Rows from block 13 of a small audio frame classifier, named by matrix and row number. Each number is 50 + 15 x the weight over its row's rms, rounded and kept within 0 to 99. All counts start at 0.
After each channel's rows are labels from the 100 clips, of 14848, where the channel reaches its highest value: "responds to" is what is common among them; "lies over" is the class under the peak. Only what is clearly more common there than usual is listed. The data: synthesized solo parts of chorales (CocoChorales). In brackets: how many of the 100.
# c30: last pointwise conv (model.blocks.13.c3.0.weight, 128x128x1), inputs 0-127

c30.80:84 56 98 37 70 42 16 45 55 56 63 48 50 53 23 70 50 82 49 48 55 62 37 40 62 40 24 52 54 57 77 26 42 46 35 34 59 46 56 53 27 55 53 46 60 28 46 44 70 45 30 75 51 28 50 55 57 52 58 41 28 41 46 48 44 67 43 54 79 63 60 59 45 46 64 90 57 32 77 45 45 45 67 64 52 27 38 81 47 42 80 75 74 53 51 49 49 44 44 52 50 37 45 51 61 75 58 50 56 40 59 69 48 48 36 35 46 43 35 54 53 64 60 56 80 31 63 23
responds to: note G3 (97); note F3 (51); note A3 (47); tuba (40)
lies over: G3 (96)

c30.31:94 50 73 64 38 34 81 64 40 53 64 59 21 17 32 42 36 47 19 34 49 40 40 16 73 46 35 61 45 56 74 42 33 59 61 26 20 37 73 54 31 32 49 41 52 45 40 56 56 29 46 78 62 63 51 55 25 49 61 59 52 53 21 33 48 41 34 48 27 73 69 42 19 67 60 54 62 60 52 48 60 37 50 28 61 46 36 50 45 53 41 66 31 68 57 58 25 66 61 45 45 57 37 28 61 61 43 61 53 67 54 42 62 43 48 24 45 56 46 68 42 52 64 46 41 46 37 65
responds to: note G3 (82); tuba (57); note A3 (44); note G#3 (26)
lies over: G3 (81)

c30.44:62 61 29 57 53 19 53 72 22 36 65 22 33 24 34 40 62 53 19 34 56 48 56 54 40 51 27 53 47 46 54 67 46 47 53 51 35 37 63 67 64 50 52 32 71 50 19 73 22 56 46 42 49 51 55 72 44 31 18 46 92 56 26 49 37 75 48 70 54 57 63 41 53 45 47 67 82 52 67 08 49 51 54 46 48 73 64 38 26 67 61 61 47 37 45 45 44 28 66 23 34 59 36 34 48 52 42 58 53 43 66 62 57 44 48 60 40 48 35 34 43 49 55 40 68 30 27 59
responds to: note G3 (52); bassoon (51); note G#3 (34); note F3 (31)
lies over: D3 (27)

c30.35:46 42 60 41 73 18 37 07 53 56 47 65 77 53 48 48 25 69 24 78 40 73 49 69 49 41 37 40 65 34 55 66 80 56 64 46 64 71 67 28 54 46 70 41 52 50 21 71 50 38 40 38 60 21 55 68 50 49 61 46 50 73 41 19 85 65 50 46 53 54 42 09 47 54 39 46 48 43 71 59 76 70 42 55 69 46 65 34 57 66 44 62 53 46 45 52 57 59 38 53 51 79 36 47 57 49 37 55 46 46 51 45 50 61 27 66 39 33 50 51 39 43 76 25 54 37 51 73
responds to: note B4 (76); horn (46); note A4 (36); note A#4 (29)
lies over: B4 (84)

c30.10:37 43 30 48 14 35 58 57 47 62 53 75 69 66 60 58 79 46 47 35 40 31 78 48 41 63 52 43 39 57 65 35 41 57 38 59 53 49 68 64 55 38 61 38 59 68 50 47 47 72 47 39 50 54 39 59 44 46 62 49 55 64 68 73 41 41 36 68 48 49 63 61 98 49 48 40 54 58 35 33 43 40 63 50 61 29 37 50 63 40 25 39 35 26 47 81 31 38 83 24 60 64 34 52 45 51 69 67 54 69 50 74 74 39 56 95 83 64 60 35 47 29 59 32 54 64 53 41
responds to: note F3 (79); note A#3 (39); bassoon (38); tuba (36)
lies over: F3 (82)

c30.108:34 27 39 52 70 51 27 26 39 37 14 40 68 50 52 55 49 58 39 68 27 42 17 03 69 50 59 34 30 67 22 57 49 41 31 52 67 41 46 46 51 53 55 48 25 51 73 49 53 41 44 49 34 24 50 40 69 74 50 47 74 67 42 32 70 43 49 38 37 22 44 33 40 19 65 44 46 51 42 54 36 33 34 42 73 56 57 50 26 50 54 31 42 35 64 54 50 33 65 59 60 66 21 36 37 42 72 24 42 46 56 48 56 53 57 52 27 64 35 41 50 43 27 45 39 42 32 68
responds to: note D3 (99); note A3 (43); instrument: cello (35); bassoon (33)
lies over: D3 (100)

c30.57:37 45 88 43 46 43 64 54 55 93 36 68 39 56 41 53 50 50 43 48 45 44 70 74 40 56 35 40 56 63 65 63 64 51 87 60 54 61 60 40 42 40 77 56 64 43 52 71 61 52 55 95 71 52 55 46 33 46 46 67 31 40 61 64 54 54 55 74 35 60 44 58 53 73 53 62 46 65 48 48 57 62 42 55 24 60 41 99 51 54 46 58 47 28 53 68 58 51 99 66 64 49 40 41 79 44 47 55 44 40 47 79 45 52 46 61 63 71 49 51 46 62 60 40 70 58 46 46
responds to: note G3 (100); note A#3 (48); note A3 (45); bassoon (43)
lies over: G3 (100)

c30.86:58 55 47 36 46 79 29 55 27 33 53 62 40 58 47 50 39 52 47 41 42 25 40 38 60 48 54 84 79 51 64 73 49 38 23 54 15 26 19 65 30 38 49 53 35 45 43 30 38 34 55 12 54 46 62 67 41 80 68 76 35 47 50 43 36 61 43 61 52 44 38 69 48 38 55 45 36 34 55 66 48 44 70 40 69 32 62 69 68 37 60 44 46 72 54 69 60 44 81 48 69 43 48 56 37 44 73 43 37 43 47 50 59 34 53 63 43 47 38 86 33 40 41 54 47 46 13 25
responds to: note D#4 (92); note D4 (52); note C#4 (45); note A#3 (34)
lies over: D#4 (90)

c30.76:43 53 67 37 50 28 34 55 70 89 60 43 41 49 45 81 34 46 29 47 52 70 57 48 50 40 32 60 67 27 93 50 42 49 78 63 45 44 31 66 61 70 63 40 53 38 36 56 67 44 55 66 53 63 48 41 23 34 44 72 40 60 40 60 38 62 39 56 25 69 49 42 28 76 59 56 54 48 43 45 49 70 94 48 39 47 27 64 50 40 48 66 59 41 56 51 27 53 78 54 51 50 36 31 92 81 59 59 69 60 27 48 57 47 44 46 35 67 56 38 44 46 54 48 70 54 38 26
responds to: note G3 (100); note A3 (62); tuba (62); note A#3 (42)
lies over: G3 (100)

c30.14:66 27 33 57 52 44 42 38 40 54 52 30 44 59 26 63 38 27 29 51 27 39 46 30 36 38 46 31 49 70 41 36 46 52 26 66 52 51 61 58 42 38 34 24 58 45 57 59 39 31 33 45 50 73 43 36 49 60 56 28 81 80 98 34 41 56 52 41 72 52 70 50 55 45 46 45 58 18 34 46 26 58 48 57 41 42 49 29 36 56 47 43 34 19 51 55 44 49 61 50 41 56 43 21 53 34 59 43 48 39 54 25 63 48 62 66 23 78 55 67 17 53 57 34 38 57 74 85
responds to: note F3 (100); note A#3 (49); note D#3 (44); note F#3 (36)
lies over: F3 (100)

c30.1:24 45 68 45 48 54 54 39 31 91 42 78 34 43 54 84 69 67 50 31 10 13 83 44 48 23 57 59 40 48 64 18 58 49 82 56 41 57 48 36 40 40 55 55 44 47 62 45 64 73 44 68 61 57 68 49 40 58 34 61 51 54 60 74 59 28 54 42 23 66 58 51 71 51 65 72 51 51 50 72 33 58 77 55 31 43 30 59 39 51 76 64 52 33 42 54 59 80 60 48 44 56 56 63 56 60 46 67 46 41 33 52 58 51 60 61 53 73 52 42 68 45 47 41 67 27 43 54
responds to: note G3 (100); note A3 (77); tuba (36); bassoon (35)
lies over: G3 (99)

c30.37:78 58 42 65 49 38 48 50 48 34 23 45 60 44 49 65 66 54 27 75 17 48 52 37 53 65 46 49 23 75 65 22 45 81 50 64 51 56 78 60 28 59 49 50 33 50 55 44 51 32 63 51 58 46 52 27 63 28 66 71 70 51 50 66 44 64 38 49 73 35 48 41 57 54 29 24 43 65 66 39 58 38 43 34 57 56 62 40 82 52 76 25 55 25 48 42 59 59 70 51 62 74 38 44 43 47 57 57 40 56 79 57 64 54 22 41 55 34 31 52 71 33 68 40 28 40 74 82
responds to: note D3 (84); note A3 (55); tuba (49); note G3 (37)
lies over: D3 (83)

c30.40:36 40 68 50 71 49 36 17 54 79 42 68 44 76 33 64 53 46 61 52 21 31 49 33 34 41 44 43 66 35 53 49 29 49 65 53 55 72 38 78 61 43 52 32 61 30 37 69 84 50 51 51 76 35 53 26 53 58 65 45 55 64 53 78 72 40 47 37 75 71 48 15 48 42 74 53 35 51 74 68 25 54 70 75 64 46 44 69 48 23 51 52 66 25 61 58 42 51 38 68 57 72 44 46 52 42 55 53 48 25 37 31 62 28 56 67 35 50 39 67 63 39 44 42 49 36 32 55
responds to: note G3 (95); tuba (44); cello (34); note A3 (32)
lies over: G3 (94)

c30.36:37 57 34 58 14 33 59 26 57 63 57 56 72 61 68 59 99 63 22 37 41 63 57 50 50 28 40 45 51 73 76 39 61 68 32 57 46 23 54 53 47 38 53 47 34 77 57 28 45 56 59 29 53 63 32 55 49 60 76 65 60 58 71 45 57 48 37 53 28 31 53 51 54 53 69 59 52 41 39 37 60 49 57 56 52 41 52 47 61 41 60 42 60 49 80 65 44 54 73 39 58 39 45 57 36 47 69 75 60 77 51 59 74 64 73 67 63 73 43 46 37 57 89 36 46 48 43 48
responds to: note D#4 (91); note C#4 (59); bassoon (38)
lies over: D#4 (91)

c30.30:51 62 29 50 44 60 26 49 31 43 58 55 60 61 59 43 71 62 32 17 44 55 66 23 64 52 43 64 42 58 31 42 52 53 44 30 29 44 57 60 11 37 31 58 44 47 53 57 39 42 57 60 50 87 33 67 04 38 52 68 40 45 52 53 29 53 34 53 42 41 37 39 58 75 61 28 59 26 47 50 61 55 62 27 42 40 52 43 48 41 32 46 53 60 43 50 42 32 99 44 51 53 51 70 50 43 60 70 58 31 60 53 56 55 61 76 49 62 55 62 50 02 83 57 48 41 31 49
responds to: note D#4 (60); note C#4 (39); bassoon (38); note G#3 (28)
lies over: D#4 (62)

c30.39:38 31 35 95 75 64 46 40 41 26 14 24 61 66 55 47 33 39 51 52 43 27 47 33 53 53 23 41 24 30 41 76 59 48 57 50 72 55 44 55 72 43 64 41 29 57 63 56 41 30 56 35 30 48 73 49 60 79 39 51 62 44 64 42 58 50 41 17 49 36 31 48 50 45 54 46 28 52 53 44 71 28 78 40 41 53 61 79 36 60 60 45 56 34 67 49 57 35 59 55 51 63 42 38 57 41 66 39 67 28 38 42 33 24 46 67 47 60 48 51 44 36 16 27 55 37 26 62
responds to: note D3 (98); note A3 (54); note D4 (40); bassoon (37)
lies over: D3 (96)

c30.12:59 45 52 76 35 55 37 42 21 68 48 45 43 72 73 63 41 52 46 04 63 54 24 57 68 64 41 63 42 29 24 79 47 33 63 43 43 55 50 48 40 51 45 40 45 45 51 51 44 47 55 68 39 45 66 56 25 53 57 68 61 66 84 37 47 44 23 45 57 45 60 58 46 63 31 59 32 32 38 46 69 43 46 48 64 46 64 45 40 48 32 43 42 52 65 77 57 38 41 81 82 41 31 27 38 53 40 37 50 32 18 36 43 37 22 62 37 48 74 64 20 30 50 35 81 44 35 47
responds to: note C#4 (81); note D#4 (76); clarinet (36)
lies over: D#4 (59)

c30.9:42 34 69 34 22 67 48 47 47 51 37 58 54 66 51 34 49 46 70 33 49 50 51 36 44 44 42 66 49 40 26 49 46 43 62 55 42 41 23 54 66 63 48 16 28 41 35 47 47 52 57 46 46 38 41 48 40 70 85 51 53 38 39 33 27 62 49 18 39 42 59 59 54 71 24 66 25 65 63 32 66 43 61 68 49 44 44 67 29 32 74 64 62 42 45 69 67 44 38 44 53 11 27 56 54 47 11 78 25 29 51 52 38 41 31 60 24 46 25 64 66 32 75 51 44 32 60 40
responds to: note D#4 (100); note D4 (43); trombone (33); note F4 (30)
lies over: D#4 (61); silence (39)

c30.19:64 49 38 62 60 49 68 73 31 56 47 69 48 46 56 48 98 42 35 40 43 55 59 29 33 59 26 55 28 46 44 14 46 66 40 42 15 36 62 74 55 55 41 24 34 84 57 64 56 41 67 25 38 52 53 64 52 38 26 50 58 52 48 70 36 37 51 44 54 50 60 58 71 46 39 56 45 43 66 21 51 33 92 72 67 44 53 44 68 64 48 32 30 46 46 63 61 45 56 43 56 86 56 54 64 33 65 63 27 52 60 71 46 44 59 75 67 63 58 49 51 40 77 47 50 35 35 43
responds to: note D#4 (66); bassoon (39); note G#3 (36); instrument: tuba (36)
lies over: D#4 (66)

c30.24:46 73 27 84 64 53 30 42 48 62 53 82 28 68 50 54 45 48 58 26 50 40 54 53 73 02 20 64 49 54 39 42 45 29 38 55 53 43 50 67 47 45 63 38 39 51 56 64 51 41 44 78 49 43 64 42 34 55 91 59 79 60 35 64 48 46 44 49 71 60 41 38 38 67 45 33 36 44 55 35 54 27 52 41 49 59 48 33 44 13 44 43 31 42 52 44 52 32 72 87 69 42 50 54 24 34 51 41 57 20 54 43 58 44 44 29 32 40 39 58 50 25 51 32 49 60 79 51
responds to: note C#4 (61)
lies over: C#4 (53)