A small audio frame classifier, trained from scratch: adamw at rate 0.0034, 39062 training examples.
Rows from block 4 of a small audio frame classifier, named by matrix and row number. Each number is 200 + 20 x the weight over its row's rms, rounded and kept within 0 to 999. All counts start at 0. After the name is the row's rms in percent of the matrix's.
After each channel's rows are labels from the 100 clips, of 14848, where the channel reaches its highest value: "loudest band" is the band of the loudest frequency at the time of the peak; "strongest on" is what is common among them. Only what is clearly more common there than usual is listed. The data: synthesized solo parts of chorales (CocoChorales). In brackets: how many of the 100.
# c30: last pointwise conv (model.blocks.4.c3.0.weight, 128x128x1), inputs 0-127

c30.77,107,198,178,237,218,231,232,208,159,254,212,238,198,204,209,147,192,186,209,196,200,221,212,198,213,199,220,208,251,218,212,177,177,183,215,199,188,180,182,181,235,200,220,221,200,217,212,197,238,206,198,175,202,204,157,224,202,223,190,177,192,187,195,174,161,192,226,202,172,215,206,195,208,214,244,202,174,203,200,164,202,171,208,219,193,226,224,202,204,183,182,200,188,202,249,187,215,194,199,180,181,203,228,212,204,219,202,196,215,184,214,188,219,241,172,199,222,176,195,194,182,203,194,204,201,211,204,215,198
loudest band: 250 to 500 Hz (100)
strongest on: note A#3 (99); tuba (83); note G#3 (40); note F3 (31)

c30.49,097,237,197,182,231,219,196,208,201,200,236,212,202,219,184,189,190,207,206,200,226,211,207,230,205,172,191,147,155,176,167,181,213,198,190,207,217,183,216,205,208,173,171,176,177,210,217,212,178,208,185,182,212,191,213,180,208,209,202,196,232,193,237,226,243,190,185,223,203,218,209,200,175,167,202,195,213,202,231,231,168,206,199,182,184,182,222,158,241,217,187,213,196,201,180,180,174,190,173,181,182,210,177,245,211,191,218,219,203,232,219,190,198,199,188,205,166,222,194,225,199,209,187,173,214,232,192,185,205
loudest band: 250 to 500 Hz (83)
strongest on: note G4 (100); violin (35); horn (32); note A4 (29)

c30.5,095,221,220,247,247,171,175,168,200,209,174,135,164,186,184,179,153,205,207,187,201,202,202,178,218,219,136,206,170,211,202,177,188,204,217,216,214,225,205,223,191,213,199,182,166,221,220,216,173,163,182,232,202,197,186,181,174,180,205,187,182,218,173,217,208,196,205,193,200,214,178,211,224,164,208,211,219,204,180,208,195,192,202,168,220,190,185,202,208,217,208,189,229,212,181,209,201,204,189,177,236,188,217,199,201,202,204,186,205,182,185,196,188,188,208,204,199,216,217,214,205,198,227,224,180,195,194,219,173
loudest band: 250 to 500 Hz (100)
strongest on: horn (100); note B4 (100); note A4 (43); note C#5 (35)

c30.13,102,207,187,216,180,235,243,202,189,250,228,189,200,202,179,169,209,205,231,184,212,149,209,206,224,188,190,245,195,206,182,202,203,183,217,194,215,197,195,228,190,199,197,173,210,190,179,175,202,207,200,235,205,193,184,199,198,184,169,175,219,196,168,188,178,184,191,210,211,193,224,202,169,230,215,182,213,208,228,185,228,248,204,236,210,182,203,180,195,229,213,221,183,185,183,201,182,212,198,219,193,208,220,194,178,221,186,170,218,197,166,204,200,148,212,214,206,191,200,166,162,204,196,195,194,167,168,195,179
loudest band: 1000 to 2000 Hz (77)
strongest on: note F4 (79); trombone (76); note D#4 (39)

c30.71,095,172,194,239,212,203,216,188,181,196,194,168,169,193,212,174,176,234,218,204,228,197,211,214,172,183,183,170,244,219,204,198,236,191,200,185,177,201,205,214,240,208,210,170,151,190,222,195,175,198,192,178,202,232,197,192,201,206,182,184,215,239,205,208,206,207,196,186,189,187,199,210,180,195,189,188,188,159,200,208,200,186,200,173,208,209,212,175,175,238,196,212,177,170,214,171,188,203,185,157,223,206,227,207,223,207,205,201,205,205,210,155,217,224,222,227,220,198,189,204,176,223,158,203,178,205,186,249,201
loudest band: 250 to 500 Hz (77)
strongest on: note B4 (87); violin (54); note C#5 (38); note C5 (31)

c30.95,099,200,203,245,225,141,182,194,170,207,167,223,197,187,175,208,178,201,195,176,176,225,168,208,164,192,161,233,191,221,187,228,216,154,207,212,192,182,200,228,183,186,211,203,203,183,197,138,183,203,207,231,210,175,194,162,201,192,198,188,198,193,195,219,209,211,181,199,204,211,194,156,178,210,201,188,217,225,223,192,204,237,214,203,205,222,223,194,212,172,196,176,164,180,186,177,190,203,194,181,192,170,190,199,196,205,216,183,159,204,192,197,194,187,203,215,224,211,167,217,207,178,186,194,197,185,174,187,201
loudest band: 250 to 500 Hz (99)
strongest on: note B3 (100); bassoon (91); note A3 (53); note C#4 (41)

c30.122,091,233,227,160,157,196,200,233,150,239,223,218,197,186,179,182,200,216,225,202,196,193,189,170,205,190,181,238,220,182,200,242,204,196,189,220,189,229,204,211,190,213,202,206,181,221,187,234,205,185,183,226,195,194,253,214,185,235,205,199,196,217,200,211,214,209,162,160,240,222,203,226,184,198,192,209,209,178,186,211,184,231,194,202,209,219,227,198,204,213,232,192,193,187,206,210,230,205,191,214,194,220,234,224,202,203,197,186,207,186,185,224,201,205,219,183,175,186,215,175,176,189,199,209,250,196,194,202,222
loudest band: 1000 to 2000 Hz (55)
strongest on: note F#5 (78); violin (74); note E5 (54)

c30.80,110,213,213,187,228,199,182,182,200,174,209,211,188,188,240,198,183,173,186,174,247,200,197,212,158,183,191,216,198,210,179,184,207,186,196,207,202,186,189,212,234,238,192,200,224,170,204,161,199,193,209,200,228,185,181,157,198,187,198,222,189,225,200,212,193,205,204,210,210,190,169,219,155,222,211,162,196,195,205,196,194,158,181,157,184,211,220,184,184,192,212,229,181,177,239,211,183,175,186,186,171,229,221,209,195,235,227,211,208,171,239,214,195,240,192,195,176,211,178,213,202,202,176,186,190,197,208,223,192
loudest band: 500 to 1000 Hz (55); 1000 to 2000 Hz (43)
strongest on: note A5 (99); note G5 (93); violin (43); note F5 (26)

c30.37,102,210,216,184,195,232,205,194,187,212,227,221,186,171,215,208,201,201,233,182,189,178,227,221,201,210,187,244,201,248,196,184,182,225,194,216,200,204,186,212,192,196,195,237,191,208,194,219,179,195,185,224,219,197,183,205,171,203,214,179,225,205,193,211,212,196,211,245,218,206,209,224,185,198,193,190,195,215,225,216,225,214,177,234,204,170,151,229,182,213,214,258,192,179,200,201,199,196,173,213,211,168,219,197,209,232,187,196,156,236,167,204,211,139,198,200,178,209,199,180,207,216,204,215,198,219,174,202,183
loudest band: 1000 to 2000 Hz (38)
strongest on: note F4 (70); trombone (37); note B3 (31); note D#4 (29)

c30.24,112,176,179,200,199,173,143,200,209,173,194,219,212,169,167,234,174,186,216,171,199,189,188,202,214,205,213,173,166,176,215,188,224,173,181,182,180,211,223,216,203,206,202,188,209,218,219,177,188,213,186,195,215,183,214,190,230,208,173,217,232,163,211,210,205,176,174,190,217,208,197,219,197,160,189,209,189,193,204,216,194,185,195,180,157,198,191,202,240,186,175,195,167,189,170,201,168,182,182,191,212,202,205,201,187,197,227,216,173,220,221,202,163,227,179,208,188,204,216,229,232,189,165,217,203,217,163,201,233
loudest band: 250 to 500 Hz (93)
strongest on: note G4 (100); viola (38); note F4 (33); note A4 (25)

c30.2,094,226,199,227,226,229,251,185,149,197,180,197,168,198,168,188,163,209,206,175,206,192,207,251,207,242,172,164,221,220,188,212,208,197,229,212,206,215,199,208,192,194,205,190,185,184,192,174,215,188,187,179,209,197,189,184,208,192,186,220,192,211,212,189,203,212,208,197,204,169,191,177,204,184,175,199,184,207,214,206,221,177,220,203,193,173,197,223,199,187,209,177,211,162,210,198,177,220,196,231,181,194,148,200,214,159,221,198,189,206,172,203,178,189,221,224,175,203,183,232,181,209,182,186,181,216,174,152,197
loudest band: 250 to 500 Hz (100)
strongest on: note A3 (98); note B3 (48); tuba (41); note G3 (38)

c30.22,109,173,222,173,198,203,200,197,178,209,208,193,187,238,226,156,206,204,203,198,230,206,228,230,232,196,198,196,182,213,201,223,173,183,197,191,231,210,212,225,206,205,186,228,212,226,192,192,175,195,182,239,191,201,228,204,228,165,197,224,191,194,232,225,196,204,207,197,187,173,202,213,220,196,218,245,224,226,160,226,179,232,210,221,180,215,194,183,205,207,192,193,239,200,172,246,207,204,209,218,193,201,211,211,163,213,203,176,200,188,166,236,176,159,210,177,179,184,221,179,201,164,210,190,201,184,192,197,208
loudest band: 250 to 500 Hz (93)
strongest on: note B3 (100); note A#3 (58); note G#3 (41); note C#4 (40)

c30.86,093,186,208,175,238,211,230,236,219,211,168,180,196,153,206,185,205,169,207,173,191,218,215,174,234,206,210,167,193,172,157,182,227,167,185,168,226,197,193,169,235,198,211,201,222,215,149,205,205,173,208,187,209,197,189,180,272,242,175,225,197,200,208,222,203,203,202,228,199,221,196,196,174,189,168,181,203,180,190,220,222,175,217,209,199,186,185,206,207,181,201,205,173,228,215,208,184,195,173,180,211,212,197,209,204,184,218,189,196,190,207,195,200,210,201,188,167,203,189,211,207,200,188,203,192,218,201,210,201
loudest band: 250 to 500 Hz (80)
strongest on: horn (77); note F#4 (73)

c30.56,097,195,200,215,192,222,211,187,200,189,224,200,175,225,223,172,205,183,177,201,215,204,223,205,179,179,189,228,174,181,201,221,189,213,216,223,171,195,205,225,207,174,192,194,209,227,225,221,189,193,201,219,218,197,208,191,207,202,238,229,232,220,260,240,218,192,206,221,221,149,212,221,189,206,238,181,216,190,194,217,196,183,189,209,199,221,205,200,180,212,231,246,190,220,229,201,223,215,225,210,176,228,203,209,191,218,220,207,214,159,200,242,186,236,232,202,175,185,200,206,192,198,221,197,241,206,215,215,215
loudest band: 500 to 1000 Hz (81)
strongest on: note C5 (81); violin (50); note C#5 (45); note A#4 (33)

c30.21,100,210,193,197,218,184,185,198,191,162,188,204,198,163,198,183,197,157,175,177,220,193,179,184,219,207,164,167,166,146,211,176,217,190,204,194,218,209,204,238,223,231,192,195,192,203,207,205,161,191,174,215,222,211,200,195,210,199,182,221,205,220,267,205,165,206,174,194,236,192,196,218,208,184,212,187,194,207,219,189,188,179,175,211,193,206,197,211,216,223,196,202,159,212,210,170,203,231,219,223,199,217,208,215,186,233,211,216,212,213,219,185,191,224,194,209,192,208,200,219,186,217,163,184,193,245,161,203,205
loudest band: 500 to 1000 Hz (68)
strongest on: note C4 (48); note D5 (38); bassoon (33); note C5 (32)

c30.119,109,226,201,200,205,221,228,207,214,221,160,248,120,206,163,213,168,212,180,237,181,185,242,188,211,245,189,161,164,227,185,206,219,216,215,217,203,187,241,225,208,212,194,193,201,202,217,206,204,201,179,211,190,198,206,198,191,201,212,196,208,200,222,203,219,171,208,189,195,196,219,177,215,209,199,216,210,212,215,173,186,219,200,198,195,200,191,214,190,201,190,222,249,230,209,205,215,208,191,204,193,178,222,189,172,187,207,193,175,197,198,166,186,176,199,204,196,188,217,187,178,192,194,204,161,233,168,190,186
loudest band: 250 to 500 Hz (93)
strongest on: tuba (86); note A3 (72); note A#3 (40); note B3 (34)

c30.59,101,128,189,208,181,207,205,159,202,257,232,226,182,191,204,204,182,169,164,198,173,211,220,212,168,186,178,180,219,221,158,199,166,195,208,182,177,152,193,205,191,207,180,199,216,194,175,207,158,193,201,194,205,180,227,186,170,168,232,222,203,215,234,217,233,212,189,209,229,187,201,195,193,184,217,182,175,177,216,204,185,183,192,212,196,204,207,216,185,170,180,203,187,180,200,198,180,222,221,192,194,202,167,197,200,200,209,216,187,219,191,164,214,186,204,206,183,193,228,200,177,197,199,186,189,196,204,208,183
loudest band: 1000 to 2000 Hz (42)
strongest on: violin (53); note G#5 (42); note G5 (39); note G#4 (37)

c30.51,106,197,158,207,235,198,214,203,183,187,224,170,181,197,156,137,166,215,178,205,193,188,188,211,181,220,208,210,216,204,159,186,182,202,221,209,209,182,195,218,191,176,189,185,192,204,207,197,227,188,176,208,183,185,177,214,203,204,241,222,200,227,208,189,238,215,170,205,206,176,210,200,174,206,202,190,202,215,207,226,189,178,186,194,213,222,188,207,219,172,184,187,206,186,197,167,153,215,211,182,181,200,177,210,210,159,211,217,169,189,202,181,213,227,222,210,176,221,186,198,179,182,232,148,209,187,229,199,197
loudest band: 500 to 1000 Hz (57)
strongest on: violin (68); note G5 (59); note G#5 (57); note F#5 (29)

c30.113,081,178,225,228,179,196,205,206,189,200,202,232,194,188,208,201,206,236,164,163,220,187,189,228,176,182,188,181,276,166,172,222,206,195,205,217,200,192,208,219,182,194,218,231,190,198,203,170,213,206,180,189,221,200,188,211,226,217,228,188,170,221,190,171,218,195,167,200,203,202,203,199,210,195,192,172,219,201,199,200,223,191,202,192,194,211,205,214,187,213,196,188,201,191,180,181,197,192,224,222,196,193,146,223,232,227,211,220,207,217,209,265,178,223,187,194,221,166,183,203,216,200,198,204,228,185,178,208,237
loudest band: 250 to 500 Hz (99)
strongest on: note G4 (100); violin (46); note A4 (37); note F4 (34)

c30.110,102,201,203,229,210,203,239,176,201,149,170,216,209,174,202,173,228,167,171,165,247,162,206,179,186,185,193,206,222,202,198,245,176,199,235,243,177,180,224,216,193,221,184,245,190,173,194,172,210,186,212,176,212,194,232,213,196,180,181,204,210,196,199,245,227,197,189,195,224,183,195,206,218,196,222,201,200,213,201,214,176,183,208,177,213,204,196,206,207,169,186,181,210,196,159,216,193,216,205,202,188,199,240,196,200,199,193,176,175,176,191,183,205,201,220,185,194,175,217,221,206,192,200,185,167,213,218,196,188
loudest band: 1000 to 2000 Hz (43)
strongest on: note G#5 (81); violin (52); note F#5 (41); note A#5 (33)

c30.66,105,179,174,182,185,190,195,184,166,180,196,185,183,196,195,165,187,177,203,210,169,215,177,196,187,189,206,210,180,213,181,198,226,186,201,198,198,229,231,208,204,209,221,156,192,182,208,227,217,202,202,199,183,222,216,155,178,220,149,187,170,203,139,214,219,212,178,191,190,211,183,178,205,189,184,197,220,233,190,197,202,190,157,185,189,174,202,208,188,204,237,204,216,203,165,175,197,198,174,224,241,212,192,198,201,221,236,220,198,187,184,190,191,186,203,228,189,216,175,185,207,205,193,213,180,227,156,195,165
loudest band: 250 to 500 Hz (85)
strongest on: note B4 (100); note A4 (54); violin (50); horn (26)

c30.61,104,214,194,188,189,206,229,193,224,204,230,210,196,215,209,197,226,181,201,207,230,162,249,231,141,202,176,196,229,196,196,202,210,194,208,185,197,222,183,207,174,177,191,202,209,202,159,211,168,198,176,158,192,187,160,198,193,244,233,209,195,202,205,206,234,231,206,206,196,195,228,206,203,196,201,264,198,186,206,244,199,218,180,202,172,204,188,170,193,193,204,248,184,215,178,188,212,229,187,205,216,188,223,192,200,223,168,198,203,187,198,214,213,184,193,223,235,208,204,186,190,206,214,214,198,192,228,208,199
loudest band: 500 to 1000 Hz (68)
strongest on: note C5 (57); violin (51); note A#4 (50); note F5 (38)

c30.124,104,194,173,220,209,209,199,212,219,208,196,200,180,198,188,179,189,179,193,146,237,188,191,221,162,155,225,195,237,215,199,208,187,164,234,204,208,194,189,226,156,177,166,218,205,194,197,216,200,208,221,213,198,208,177,171,207,190,200,220,196,214,195,206,187,221,181,213,196,156,210,174,169,191,241,163,200,212,208,172,218,203,196,245,205,182,168,174,185,175,216,208,184,192,161,212,182,219,195,194,200,215,204,213,178,199,178,177,204,190,169,159,187,187,216,169,189,191,213,193,200,165,196,190,205,182,181,187,208
loudest band: 1000 to 2000 Hz (47)
strongest on: note G#5 (100); violin (73); note F#5 (41); note G5 (39)

c30.52,098,193,212,171,199,164,194,182,242,213,228,198,177,205,184,210,201,235,220,195,227,205,186,192,183,211,231,237,211,206,233,193,187,201,198,191,203,227,183,184,187,167,182,178,195,214,203,236,221,196,201,198,188,212,183,197,183,210,231,225,196,215,221,193,220,228,178,238,190,199,248,196,195,212,209,220,191,168,194,208,248,201,223,203,200,213,175,166,210,212,207,198,201,229,179,173,197,221,197,191,211,196,198,197,220,224,176,176,208,195,205,205,214,151,222,241,182,190,189,209,172,165,217,188,209,174,251,190,179
loudest band: 500 to 1000 Hz (67)
strongest on: note C5 (63); note A#4 (54); horn (47); note G5 (37)

c30.43,100,241,200,226,235,199,203,188,220,187,216,175,239,215,238,204,170,185,176,188,235,163,176,219,215,179,147,204,216,140,242,178,178,222,184,201,189,178,186,184,232,198,182,186,197,204,201,231,191,223,203,207,176,202,223,217,221,182,252,174,195,215,218,233,174,173,204,205,228,208,218,191,206,217,204,213,191,223,167,176,194,213,193,222,220,208,226,231,172,200,197,216,215,194,185,176,206,189,215,196,195,216,181,187,224,220,189,200,220,210,204,217,190,177,193,206,189,200,205,191,201,219,208,198,190,199,201,209,213
loudest band: 500 to 1000 Hz (69)
strongest on: note C5 (47); note A5 (41); violin (36); note G5 (35)

c30.78,093,198,169,206,225,175,177,226,202,222,210,215,180,237,189,195,216,189,207,170,214,180,224,160,197,222,191,239,206,252,204,202,210,170,194,205,203,229,210,254,182,170,194,192,200,199,185,163,185,220,192,235,191,179,235,186,181,213,148,206,198,213,186,219,218,196,183,190,211,204,184,196,198,195,204,199,225,206,226,197,176,233,168,202,206,191,212,221,193,206,211,191,211,182,208,179,171,185,184,178,189,169,212,204,223,231,243,211,163,218,203,204,226,221,210,220,190,193,222,225,191,200,194,182,188,214,213,229,221
loudest band: 250 to 500 Hz (87)
strongest on: note B3 (100); bassoon (51); note C#4 (38); note G#3 (32)

c30.33,107,224,201,166,196,210,208,201,222,185,198,185,206,157,172,180,209,189,177,167,211,201,224,208,201,241,198,191,162,215,174,219,209,193,185,218,240,218,221,195,203,199,197,201,192,185,194,207,201,174,214,211,186,188,202,185,231,219,194,211,181,197,178,190,202,201,208,205,186,210,199,176,176,142,183,221,217,234,184,196,202,219,206,212,142,166,179,205,192,201,188,191,183,216,141,177,215,198,180,225,240,221,212,197,155,210,204,196,203,163,202,167,201,163,230,204,208,214,186,199,204,186,194,191,197,203,199,183,160
loudest band: 250 to 500 Hz (91)
strongest on: note B3 (100); cello (67); note A#3 (56); note C#4 (49)